config.yaml
color_jitter: 0.1
arch: "convnext_v2"
norm: "layernorm_no_bias"
activation: "star_relu"
expert_mlp_ratio: 0.5
patch_size: [4, 4]
conv_stem: true
lr: 0.0026
batch_size: 128
final_lr_fraction: 0.05
warmup_steps: 560
weight_decay: 0.1
adamw_weight_decay_other_params: 0
Rows from block 8 of a small image classifier, named by matrix and row number. Rows with one number within an expert belong to one neuron, the router's apart. Each number is 200 + 30 x the weight over its row's rms, rounded and kept within 0 to 999. All counts start at 0.
Before each expert's rows are labels from the 100 images, of 14976, where the router gives the expert most weight on average: "responds to" is what is common among them. Only what is clearly more common there than usual is listed. The data: photos of arthropod specimens (BIOSCAN-5M). In brackets: how many of the 100.
# router: router (model.blocks.8.mlp.router.weight, 4x192, trained with AdamW), inputs 0-63
# up: expert up (model.blocks.8.mlp.up, 4x96x192), inputs 0-63
# down: expert down (model.blocks.8.mlp.down, 4x192x96, transposed), outputs 0-63

# expert 0
responds to: order Hemiptera (50)
router.0,215,177,253,194,186,234,208,184,192,210,192,162,208,204,162,101,275,189,199,192,188,234,195,188,180,189,170,196,158,212,251,214,193,191,268,197,204,219,191,236,208,223,221,160,217,249,192,178,219,140,212,235,175,196,179,196,157,183,165,161,244,208,189,200
up.0,186,134,180,158,208,231,215,183,206,184,169,196,195,203,139,204,270,213,192,175,172,128,173,175,229,94,198,183,208,241,205,240,199,193,214,157,161,202,212,196,234,171,141,210,213,158,191,211,223,262,168,174,227,156,193,202,221,146,206,203,214,213,265,199
down.0,214,237,194,138,216,180,180,201,178,196,176,164,162,204,211,199,171,195,202,216,200,194,195,232,164,163,188,135,181,148,252,209,214,140,188,295,191,275,193,175,176,199,174,199,190,200,182,153,192,229,148,188,213,201,254,214,204,188,161,175,127,173,235,203
up.1,242,220,175,219,112,189,199,282,182,192,225,206,189,234,195,172,193,212,212,192,212,207,177,230,177,259,169,197,210,255,211,229,213,177,219,193,185,237,207,178,198,180,176,200,189,204,251,146,222,204,173,187,100,186,214,197,149,204,173,236,219,194,187,126
down.1,193,209,173,202,236,196,196,186,202,240,227,210,207,185,259,112,210,221,266,183,197,226,223,216,197,208,218,222,229,171,179,159,211,211,238,172,255,254,204,197,174,215,207,230,186,245,153,220,198,195,138,191,216,182,171,269,201,215,200,188,222,163,196,190
up.2,158,197,270,227,211,167,208,177,103,222,194,194,238,185,234,169,168,232,224,193,193,186,200,204,169,214,171,204,221,156,210,150,237,241,198,214,223,196,228,246,233,182,178,188,155,193,207,202,211,193,239,172,208,173,195,177,259,184,250,222,203,201,184,200
down.2,126,200,231,181,192,189,185,215,235,197,166,204,202,202,253,154,256,229,187,260,220,204,202,259,207,199,192,191,175,216,215,227,186,243,203,185,146,178,211,204,222,166,204,177,185,199,197,190,213,215,187,187,242,170,154,180,229,180,173,258,184,227,171,198
up.3,177,202,178,187,190,328,246,202,208,154,194,150,202,198,230,209,175,187,193,200,235,204,195,256,195,247,107,145,194,193,184,194,166,138,214,242,191,256,179,214,194,214,170,185,203,239,261,217,155,133,179,249,163,192,169,199,210,193,219,236,213,226,190,219
down.3,178,240,193,165,183,253,215,204,153,203,181,266,202,236,203,191,215,213,181,197,190,237,168,199,201,208,201,196,195,238,203,184,215,256,239,141,165,150,246,184,145,190,183,139,194,168,218,271,190,198,133,225,196,153,224,180,198,186,177,189,200,199,122,235
up.4,208,206,254,202,225,150,170,200,245,199,192,184,217,185,222,150,185,206,261,174,159,211,198,225,231,192,250,191,191,241,222,172,164,197,165,207,151,226,176,188,245,161,201,159,191,158,210,256,170,216,187,201,206,165,218,180,224,240,222,198,197,198,200,217
down.4,154,195,157,186,218,214,198,201,214,227,228,200,227,155,197,183,199,180,224,247,199,241,209,260,225,227,173,205,213,251,174,196,243,171,193,166,151,191,237,178,189,182,196,153,233,176,164,185,196,228,168,152,228,179,213,209,243,185,222,211,154,218,238,190
up.5,202,228,186,176,206,264,194,203,189,153,233,205,203,209,197,204,174,180,225,170,238,217,154,219,203,184,244,220,244,179,203,176,189,156,177,192,218,199,240,234,146,225,124,195,198,246,200,221,182,210,172,199,188,199,205,231,233,176,175,186,201,216,209,184
down.5,185,211,196,255,207,229,222,211,214,176,168,226,208,139,168,171,206,190,186,138,214,294,190,206,214,190,230,242,219,219,218,182,219,173,220,184,233,205,231,187,197,232,209,159,235,199,178,211,189,245,185,165,212,175,243,156,212,145,224,180,226,263,154,180
up.6,181,269,195,164,185,195,171,245,189,199,235,215,205,201,195,186,147,161,186,189,172,242,199,231,209,239,155,181,173,170,168,188,223,265,220,199,153,204,196,195,207,205,212,254,235,273,156,146,207,152,190,198,218,200,144,182,232,204,208,209,208,201,206,206
down.6,180,187,194,242,192,177,155,215,198,165,186,153,184,180,179,236,231,234,182,178,183,224,188,204,152,204,250,195,179,212,167,177,219,215,214,181,206,213,202,186,153,152,228,208,181,203,215,222,173,161,135,204,159,210,168,189,201,182,171,205,209,211,216,162

# expert 2
responds to: order Hymenoptera (46)
router.2,173,235,128,195,242,207,190,165,190,159,207,235,216,244,274,228,200,196,212,221,212,171,274,169,195,170,195,246,226,178,141,166,182,169,162,186,167,185,242,231,201,234,179,233,195,206,237,245,157,194,189,197,156,177,208,210,248,237,200,187,139,217,224,234
up.0,221,203,203,214,212,246,220,217,199,193,212,175,179,226,283,180,202,220,133,150,201,183,181,208,213,169,152,206,215,135,194,178,194,246,157,194,183,179,210,201,195,177,207,180,200,247,243,232,202,149,201,225,200,257,196,236,189,186,197,217,185,138,139,187
down.0,206,154,165,205,207,199,209,183,206,181,224,144,165,264,217,211,195,167,196,236,177,207,267,202,181,218,160,197,210,261,191,153,195,238,205,212,198,244,192,230,139,203,180,219,175,198,228,222,146,192,209,281,235,161,260,184,224,185,270,152,253,201,195,154
up.1,158,244,196,198,166,191,186,219,243,122,211,210,198,232,238,205,195,190,230,216,204,223,183,198,203,201,214,196,171,213,197,206,202,245,146,220,215,189,184,160,239,201,146,176,204,191,217,215,101,254,180,154,236,181,228,223,187,119,206,249,180,163,261,207
down.1,203,227,197,200,208,163,236,156,218,220,193,220,211,200,220,259,220,202,225,149,205,167,245,195,171,211,216,202,238,201,151,201,203,217,182,214,224,171,226,211,183,237,153,231,173,263,176,161,237,211,187,196,239,134,182,158,161,198,197,231,201,218,196,202
up.2,205,201,250,158,166,228,273,227,160,200,205,181,207,185,212,191,206,252,174,138,196,169,110,198,230,209,275,217,236,207,287,170,202,202,234,215,143,195,195,215,163,203,244,188,248,181,202,207,163,221,181,209,199,256,185,245,229,186,197,213,210,197,182,177
down.2,177,203,200,206,211,199,148,207,229,199,217,194,196,249,175,132,168,206,205,250,184,187,219,276,202,205,241,143,241,222,233,184,236,160,154,186,288,186,211,199,229,200,204,204,210,189,216,208,208,178,251,261,234,194,213,194,202,250,181,243,177,219,189,215
up.3,170,210,189,177,197,222,196,170,241,201,218,207,189,169,203,233,211,201,226,160,227,142,205,171,182,213,257,183,220,278,196,201,183,167,239,170,192,253,248,199,229,131,192,189,221,233,208,202,212,200,197,208,227,205,195,187,203,249,146,218,197,145,198,198
down.3,147,204,207,200,130,260,226,199,186,213,198,197,224,180,175,218,196,139,212,212,184,191,223,207,185,232,175,196,165,190,159,206,156,199,240,223,184,232,193,186,234,203,200,185,226,199,235,222,200,210,204,144,191,186,274,178,251,162,227,238,247,203,103,194
up.4,247,179,177,167,193,227,239,173,227,189,199,235,156,233,197,199,207,214,197,156,159,203,203,212,130,240,194,198,182,237,208,157,197,203,191,223,213,201,198,209,198,169,261,259,199,233,244,173,193,182,199,150,192,209,173,197,246,146,184,211,236,194,208,196
down.4,191,202,202,152,267,200,215,220,218,252,231,140,176,207,202,187,188,172,218,181,229,171,207,219,201,186,221,224,231,243,209,199,209,151,225,179,203,178,236,202,231,131,189,174,169,209,194,205,164,186,234,149,210,202,233,149,168,199,229,208,144,135,226,177
up.5,207,154,141,217,180,197,124,158,168,194,180,236,263,205,291,202,184,204,219,184,221,195,231,136,206,208,214,177,234,247,177,190,203,180,239,164,200,216,177,218,237,169,209,187,170,195,181,194,208,206,209,147,208,209,205,224,219,219,175,235,177,149,268,176
down.5,217,214,196,191,192,166,197,177,201,193,201,202,188,246,205,175,153,188,179,174,229,208,148,198,183,146,129,192,171,187,214,227,265,238,199,199,293,171,230,158,194,181,190,210,180,194,255,216,224,231,193,211,166,192,195,222,163,212,203,266,248,172,110,183
up.6,230,183,149,231,247,211,169,206,191,191,191,191,213,199,214,210,188,214,197,189,205,191,192,198,204,208,267,198,200,160,219,181,239,199,197,203,183,162,176,243,157,217,217,170,215,197,205,171,184,173,287,192,177,195,216,204,169,185,178,162,221,244,228,161
down.6,209,185,113,191,185,216,165,213,242,188,190,204,227,165,195,194,252,157,213,174,236,201,230,195,203,184,166,224,199,158,206,214,190,198,165,215,223,195,210,186,166,218,206,161,175,195,181,169,144,221,221,194,203,233,230,200,224,204,190,226,190,225,204,231

# expert 1
responds to: order Coleoptera (63); family Coccinellidae (27)
router.1,206,203,179,176,158,172,226,238,212,192,220,249,225,193,187,227,102,181,184,226,215,222,183,219,197,215,195,257,238,191,158,222,225,245,203,242,222,230,156,203,220,195,236,231,180,201,203,152,257,252,173,150,225,171,228,197,198,215,183,203,258,170,233,169
up.0,203,163,168,243,127,132,200,228,204,221,234,199,216,220,275,188,264,237,206,243,159,219,193,237,203,142,240,201,208,185,144,177,150,221,221,179,125,171,176,242,195,164,169,195,149,132,224,184,188,187,150,203,220,217,200,204,217,192,173,228,185,208,228,170
down.0,223,158,198,202,204,204,216,238,200,199,206,216,166,225,203,197,205,228,202,180,211,250,181,231,218,214,199,217,208,148,178,168,190,170,196,170,178,199,201,228,203,234,270,199,198,150,251,170,203,165,221,190,170,170,198,199,190,205,287,247,245,201,161,232
up.1,222,144,247,176,147,209,205,221,215,179,190,219,206,198,239,266,198,208,216,197,160,200,182,175,202,197,218,179,165,233,217,178,200,187,176,176,210,227,202,143,196,195,306,213,171,223,209,200,198,204,207,115,199,197,225,195,191,144,188,221,185,166,221,230
down.1,171,166,191,191,178,213,213,200,190,194,224,239,280,208,199,204,186,220,229,179,212,194,233,240,194,207,191,192,231,212,186,239,229,232,139,179,184,196,218,235,197,191,189,233,159,194,164,149,196,225,287,188,207,200,249,172,191,183,191,218,174,219,201,182
up.2,192,218,150,201,203,201,199,187,262,213,178,180,225,223,245,255,205,166,212,214,186,200,171,243,222,221,241,194,177,205,189,216,142,164,142,222,246,224,202,204,173,226,213,157,182,170,187,203,203,197,203,214,190,196,236,206,131,198,185,184,145,127,194,209
down.2,211,199,212,182,228,205,212,246,183,221,192,129,215,253,235,213,213,251,177,244,209,197,188,178,167,201,147,195,198,196,152,223,162,189,176,157,208,156,203,177,174,192,196,263,176,185,211,217,212,231,235,213,184,202,222,211,195,275,219,220,196,183,156,166
up.3,243,185,214,199,207,203,229,187,167,258,252,166,204,177,218,182,219,160,190,208,256,184,206,150,171,229,165,264,193,194,260,202,204,182,245,251,202,223,196,211,230,192,223,211,142,130,165,139,254,213,224,168,150,159,183,208,227,179,205,210,170,199,138,220
down.3,158,200,120,212,205,155,191,95,216,168,161,204,178,213,187,204,263,224,221,208,197,242,248,202,184,205,214,198,195,153,202,228,178,210,174,179,205,183,207,257,244,192,162,146,225,146,163,223,280,193,233,230,176,180,190,157,186,153,192,277,208,196,155,157
up.4,177,191,190,161,206,200,210,170,218,165,210,130,209,281,179,204,176,213,205,191,222,201,199,165,177,218,202,218,277,162,198,195,194,198,216,187,234,184,238,218,203,192,245,178,163,230,188,185,218,200,213,200,237,187,143,218,229,64,193,195,213,171,182,213
down.4,162,239,194,237,259,204,295,256,211,219,242,270,196,179,178,220,116,213,168,191,249,198,175,228,239,184,174,167,204,183,243,189,199,193,144,197,198,226,215,171,231,201,198,200,231,164,158,209,231,159,183,180,200,192,230,201,161,206,200,217,245,171,186,186
up.5,199,147,174,200,260,171,206,114,183,200,227,220,206,187,190,218,230,181,209,195,214,255,199,200,231,245,190,186,248,196,219,224,200,215,211,245,221,240,243,147,168,197,210,193,198,193,127,188,203,191,184,228,193,154,210,164,222,245,208,250,161,200,159,226
down.5,185,226,147,146,251,194,206,173,204,195,205,211,214,178,202,217,178,154,215,198,223,139,190,264,215,205,229,214,182,187,227,176,221,174,250,288,179,176,282,211,195,169,201,198,210,204,170,269,247,180,120,217,167,167,184,181,194,226,213,173,198,212,213,123
up.6,233,250,174,189,235,166,225,213,169,247,200,207,195,202,194,196,197,186,190,211,167,201,210,209,226,208,177,237,210,163,214,181,269,189,183,204,213,212,196,219,178,186,188,227,160,194,188,215,184,203,173,200,227,168,182,213,194,242,208,214,215,228,168,195
down.6,164,172,181,219,266,163,214,241,231,204,178,187,225,194,207,231,226,228,253,180,202,157,153,170,210,179,198,209,173,206,169,195,218,175,203,179,191,203,208,190,191,193,188,244,213,201,243,160,182,195,226,191,238,226,222,214,222,291,179,207,296,224,222,200