Weights of a small image classifier.
Model: 32-pixel images, arch convnext_v2, norm layernorm_no_bias, activation star_relu, moe top_k, num experts 4, patch size [4, 4], layers 12, width 192.
Rows from block 7 of a small image classifier, named by matrix and row number. Rows with one number within an expert belong to one neuron, the router's apart. Each number is 500 + 50 x the weight over its row's rms, rounded and kept within 0 to 999. All counts start at 0. Numbers have three digits each.
Before each expert's rows are labels from the 100 images, of 14976, where the router gives the expert most weight on average: "responds to" is what is common among them. Only what is clearly more common there than usual is listed. The data: photos of arthropod specimens (BIOSCAN-5M).
# router: router (model.blocks.7.mlp.router.weight, 4x192, trained with AdamW), inputs 128-191
# up: expert up (model.blocks.7.mlp.up, 4x96x192), inputs 128-191
# down: expert down (model.blocks.7.mlp.down, 4x192x96, transposed), outputs 128-191

# expert 3
responds to: order Coleoptera
router.3:390435402539444493418445481438519419382594527464500535431524464469505555590513550542446490467460545484474456478565553563480444551439602592585562466471484484530511527508570551582552452508565563
up.0:475529508378478512474429442422560519447506448480615623490393537414461482649486552582422458513513502567541492518547443584518437549497489434491544502538534501495440516505506480539478426365512566
down.0:449464508552468544485501522551514491572475435409498501492602464537513423543426408514501462599489610494564487484612493484566488524523467403398486543521442420433534551515538575536483535443575426
up.1:507488482504469582499580409507469452546448588555555547461489477538499555332509492536490480499469498396522543432563577506547507465550519525537456494499534436489448508523428536470461489499513460
down.1:448489457556497559584475545589514503538492462477472468468509563501464490449503428496487494520395426584435484464602538460629445605492542469530517496543392429476433498501510551520502450482526493
up.2:538515547579552453486484450475557385419502562568458487474556534495515486470526514518496537429416614389459498419510530515532509527342515497482527517526484534537433417553549476427435497509518542
down.2:409460498529538637545494503550603430436497449437515512544441430429429488521575503506528359601509411442434513589504541456522473514533484510490518504454538533461448540515460489501449542477487497
up.3:488499537479508536480494418511491501486495606492495490507611435523429412488444556497491498471560552434416500421528505504448532538515512505504490519497496490515447517419536462525497540454482468
down.3:521543576373513479509514504502562472490577515518564455570512505497522488480550544545485467435513526440441439489566471476488530474547543626560484491550509506481470524518452476467541476547486482
up.4:506541417470557456516464432531494458473454460483587494406462578488525531590516443517522506521522452450472502525498492484506481505447498564532611545463481506536502499454518433498487449496472464
down.4:656495433545484556567494451570469490469510457481632506498484482484492681498505542512448488505477549471434425525514553467530488525452534554507525435533447420482525481544468458485510517521573520
up.5:528513487549498543487557436496399604551515495517472464499531485559510477501360525505497504527484496413448504553548553476494494423562513584474495456447481516524461490454455501466418503477513442
down.5:481620489546591387404503469504523534473516595429499569524597520499530521464509496509470524437494495604548560578498541482527462564503506608482486519595572398523529495504497561462577444469487523
up.6:542499548498501443532540492482498474475531495495520480480530512479418498548473369395487466520492470466462472465509506508613572488459543462554635542444488412486594533444513442382571572476570606
down.6:463541496393418490488536493349603539456478433498513552516500452504376500592469439504592568517570515497475521546480519425433504508475492463435522514314581530494509537487546550471523496442484544
up.7:474474455537498474440423499502519470464477579483504494517449548502481450532453437502570527531556469442510438541541436518446503479519504484495481520542511491459415566510457494428462427554539440
down.7:500522459571537432526454508469633497599456517500552484506410536584502409528533510419490511427505455494542472454526531504415436487502555462421507544611526500492545508502499504504445559537579510
up.8:545522564390510460421545514496507482463503549521514552616550510504474427499508545540441371441514488498388511411343510432561523525489519409514493571503468543459485462485464439583368479496500522
down.8:435499496573571525544443507493415417571489481501470548596466586485517495542526463425520544441533497507509534498443476463496466489572478500475539503451467401530439486566492478476566532503526601
up.9:381537465476623521522572395573430508501509565482620491525504486475577500502490499502488514510501500477472455466489470425382463493442529519600635481436495538452583527555502495507503519452508596
down.9:488489505470538448459545552521400448524429508465548505511489626399457552454558518493578419512533546505404530485511448456541495548464490540559496545464500533502583506504472499511582486497491472
up.10:543468489487467534522543517402545498429512522477505568541380503596521520473503436609592487541506498510526567494488355539541529513462407482526503457497484433570508515469561514477475476613506447
down.10:475513509469498505601542504516437547449493484504493528539489535549527618488383516423524513438523472356531536508480566570394472616459488518381483526468434419485506557479548429527493520466505533
up.11:583409507485605432481466569589504532542328443529447458492551521592508440406482398431532472522511547510544440488467504462575488499517558403414516504389501573533531476486537499501500462494514472
down.11:536528452514525440511474557488423405430543495521524478541412558481471486428619555527545483481588416504455511490417576506522491438437470487636550500576443553443524509483533497449417487536618581
up.12:474520485412498524489497447540442451443455460519479477524503454558563584509453499443492500554504530500512512517471608534405416547662443500533497585542452517450534346505534463536580511500437569
down.12:498453455562529608445511557378494570469541504557435485483497521503434580487469582496479435487491524574497533486597387525534493551483496494497524427494541350455463536462483460501462439525572512
up.13:532443567516623544513525540501505409414478587504515588477527490526445425548472474513496473536499602509579547535532475504467439499463464548578382503479537470449403517548536469469470548493481488
down.13:551514443465418485554563513452551604430431510513372517484464464501454448615543532519516452548441512436488436436523486517367530500572584444494476456457564552474433554506527444509587609442488527

# expert 2
responds to: order Hemiptera; family Aleyrodidae
router.2:414636519524448522565520496514556553548424501512462464511440573521495504456493453545535467509522483590473462437556448509565507500550496429475448522509577491395486514478424436514438425468446579
up.0:595468513549444491486535557457430549423491479551527627529506450434550453517563553458583486591587500420399516479531538535556590510408472522507564506490495480481463464546490528501527467477441416
down.0:504475511557442494524443490552495543488528572544532562555534580545522449528455471502503414525554514476638485595549557554506473487465514475459470422492533523436501540499530543482501459526530522
up.1:502427498566522526499647489499473489500458425519482442594526601481391542599493546520507505527532555494419425494560547540512531490525571533500524415499494488496520495544473526469519523488544535
down.1:368519533471497362514478499596482544474499526438541543567518469503342518477451505507536448505558498509535481499476459516515558589539488461580529445424536524469502585478472495477455625435477507
up.2:450563387553424475479502536441516416464406532496493479407514433550528562556448406428492530474548567484494547506541518526536470462478618463534543505430588453489502498465441609440454532509472559
down.2:483366467492485522506462455499484522498473496506518559454470461408501435447528427640381474502526591549469523551564434462528523560496437456521468451534489493536445513552463508513478545438493455
up.3:508549439566557430494486572487445495546487560513595466381583429620434530543418509510459549525515561374498526492508524531472462584443572420493485498494503553524534372476509532441481607563430522
down.3:507448489546486420594499472496494536513494548474555580462505487505478497474608370599528477527391520411471467489572548464400458499514339558531482470552495436509546467525493461500579549390494479
up.4:549600503499515455514560574541510538477508520553420486366521579530505518503559515557551591485576477603520538594418465452484455495496577474565566496512494496492474535497484467453419516520428589
down.4:615523532415557544499459475475509481439510502529538512563486421506491486502457408497572469481402452413496518472388447555597512454484502396522548358533470486439527490508522524522478494521514612
up.5:539413475499461467461541486476558493530474607409496428529531482492490409436403584515604452583503533454522422517536499522410491588423500520477464486492482556417477493669561520490493535527442464
down.5:484566552459524480528420530513480512455507502502515490513644522498415555459514488507453578431372522523505533512493514500515618512479518553511530493465445540503492515442414417463564510508558529
up.6:520352488484588451500509495522566492476517546528527543499543564518545522556500485533561489506471416466514429407599515548494490498482473498528489530456457502497489414499399535616518475496383540
down.6:416462581553510470473514496546375477444532492560496602478461395587502475512483528485574433524504397488474462567509423483509462482519595404482530502613556448466464534551515436504528439520448554
up.7:511406464553486474517471504431496486541420497649381497468472501499496479564502458488463568567571438532512585408455506511474485531578659518622498523523563480486493545571497523560511425511522529
down.7:515446472402512443379502469497571530485543486535462514482425462493589514463494513456499557449542435525595517474557536514484399583578493607513380509521527555473487547452552525470533492535551498
up.8:477501466518481640472507560528412507521504535534506488510479476503485492488556520478469449468496489498546497520438538480523498386504391472516509466490527558467546404500500475503506568484463474
down.8:542510452498447527581513472467598411495511508479527501509495521471621492471541460427479516525359448541525417510482499461528514554574509445576541519558574329584458486452531533500535511487499471
up.9:574505496486501541486547498519548550512489523609616511524549469562530543525539575476495527454512497505529558465437561479495525445517463436478414464571536505495485514457494473610504506470508430
down.9:442546382462474522502595445459546479514530487530548436431528474457509561452409568442491472479446538520534583529451517457484489563425465409450626538435419501480517533540474505481495503512471402
up.10:479525485486538408428466525497428492473440433482469560571545581544499505442429623483437490464450462566559604509527504469492542397510501471505496526488530563558501462457508455506531520514418485
down.10:501618499472458483483576415503581497552523515468582494528450464456541565475409473532386501489495516506468604516489548546518565512531502505513438479397508487471482580435517446536449510546518470
up.11:546551491499561458477499498485566576555473501539518488493482526532562487536521462501442501503574581490549489520483482517470457501494503447500510453503505404516472501483537438452420547466518502
down.11:457401565456547497531653526458468556520584529516484583473502442510536443444425493531476427423506499465458445586477584427447526503568368493461465437439515468506574589522516570458498536455467491
up.12:519601501520571500541484442491392441491493494458546612521534428462561515481519549452516425472514495584503464492520519426438519459492556464452499515490510558468481558501395449467537444635479467
down.12:538586354478533552488508606530447510549504461506571486510434379448520500504505391549521462508522559496465474483382465490603493518575481537491488500516510520536423506455453490454522601450490524
up.13:488476499408466458483496480508449612378444551451595546490407501515564496537537625501517509597548555481426515500481393485571597462518472512507446542537493563518379400481508583419453495597434453
down.13:452417497489550472474507502443531454452446546493456550500476524533554549606494497368455479595518528521545442519459389507494499511643433526546438495593518503494487434446492536509579537463477582

# expert 1
responds to: order Diptera; family Limoniidae
router.1:524449527512567462490592604516500451474524415529524523449466490573483506452459422398525470561525399414476610523467527438452593493479477485459461477536454542520424504452546453413496524464479444
up.0:493542438601446529418616496510526423487506452534503521430532391521492479418499545447499512441479656467516437436511490449491444452466510420451463509552484497431455542468530543442499627498463443
down.0:545431485513513465456500415501432526512526473507453546493474546441502536494449530506381503501491514499506527550553530500493517455509519488603478561587514556516604623620538501500517482427623518
up.1:432438471409559504468438599544537506480442451424501531494530638523500443516479512444504446512476521501551562444511518551500493500536488508540487510415525505434560625499414481524532529553537478
down.1:598514507482492419470558488547498498498485401527476496558523586537634512538503519495447457542441419541507495469489538448499529501564600454497403502515625581501488448586514461508524385539546550
up.2:484454448456471508505617402454484476500522495522466523422452482618448479569463529546452505452564457461524484575544525610473454434539445474499457484520459489483519462497529528472548575500511451
down.2:533494494578504557625564515495490515563460557486558488537483538493543560543500525438382490501483446476543559519494474601484516554436452484376497681598431475511528564467400433393416460492515401
up.3:500533368530507501486507484503486456415475552483549470548479535561487573486499426515486511483492523512526519495495570621512501531602498524410588494495542477475593513540450516450482519458557554
down.3:581492452513453508577407464461560516503506577543533450524485520454589554485562445457482515497562377501508490516514602477490572503481502503415398483527482487518525621395517500524474438524526485
up.4:485471441528550465515442500536512458531536437544517506507496434473425538534472511449479435529471481482633436491571484480507499463452416512484556479403483514542427502650601552422500526507491507
down.4:466536490493517499526407573513475540432545486508459502542560467485505481548491503461569406525611553568524461411552510457492547431424512519611484551536491461488475465512489449591495488481571519
up.5:525491529521446573547462425498582432430568503470477538509556526386545525441461475494420485515517485480536459496498447470439480476418527513537501424557504397572537536479554451412448506415541475
down.5:502542449492573524448548463545471491467621489460552460486469549479525480620567464519402451506510585494477408536563493466514569415577469565516497515489496530495553512467519477452488534542414496
up.6:531496417516530518534367471463413464460495521521496542475402470519526422502503506526516513510436531541439574506476554539507597533485493364466491471504528453519484502579449483506462529535411521
down.6:481485545448471524454424542526455438469502600545421375483458508469501473512502451572526471522468546467535493576526499450485400440506634509590505498488605508496469506498499545588519565509513404
up.7:540539486526515446523436511509537543449506545411517482426432464396479506433526541435497562558603526501545494529468483501500488534536407530544536536454411489491540513553379483295511495468506601
down.7:543494605394478489428441493477441689457485351515466516525595483520477429512503515464460576463481498495552524503620430491502514515530552562489580498451479501521475478478507479494489480546394448
up.8:408585371449499521591440499481494511543508484537502496480584390535439557515509465549539517502517494441435596429478485481510441620433485483448493468471589513401507513541583541603389415487421553
down.8:587532515488511535501526466479610466541478571439602487569569523387515471490500546530544446528494367458408527515501551494496504518474491532597509485541380422585457531598494538561521464520468500
up.9:510427554501469417549487506475456445428535555508477561411445544542578433481435452456552527473483520520532418512575448464611472640505467433465498410663493516506413493412472467485494491503583475
down.9:492472553494492525495527527588464417570570517432488436484449493487458546603475464442558586602510464423510557504549539440497499557430381498578580515552508481551496502529456572527510428521540555
up.10:504547529443521529554504531506515555474451460580476589459497569532535548449522486456606487458530494430520516516500494391460559464595533527579437484525583508550539445508563533544537527599546529
down.10:516516494497516462475545509569492587501557498549544549561515524577635601587470500477590512431510505459497474488582462426502502529444398370487493515512514425515543518559555488404557581445479489
up.11:443550462503542500453556472515475514441420508527495477514439526441496527503550485473467536466447451484432460498516418497416423469498513404382506453484501594434479521401419476476469473403500558
down.11:502430459508493548432429525480464405451458543519502483530486596505468566443476468469471556518508480487541601511518455483584557586451537495546541526475475508473613486511539510486553512522586519
up.12:496411464521411470519589481501477527507472530611500573545539462520637566566460509470488511538506457537592501380506474575481490485496504482574487489417441499533435534615494398436552517514436455
down.12:542566578482467564450486559500479435485567542526539495542531454433615468460566503518400346475538499553504446379564483523490470499452491463480453532479588498432545510468580538584502520537463528
up.13:514457516468528480467583487559511519493410392590528433619556539451530491496514504462527461560407481396506428486477495559455473507482506522543515464509506525441533494518435511482442468361485565
down.13:493497546512504550622445540459486559350469522433452535501592504554483496449449460476503516530567457523460506494505502394418521486487511572494444430396525500481472492465437514566606477489452507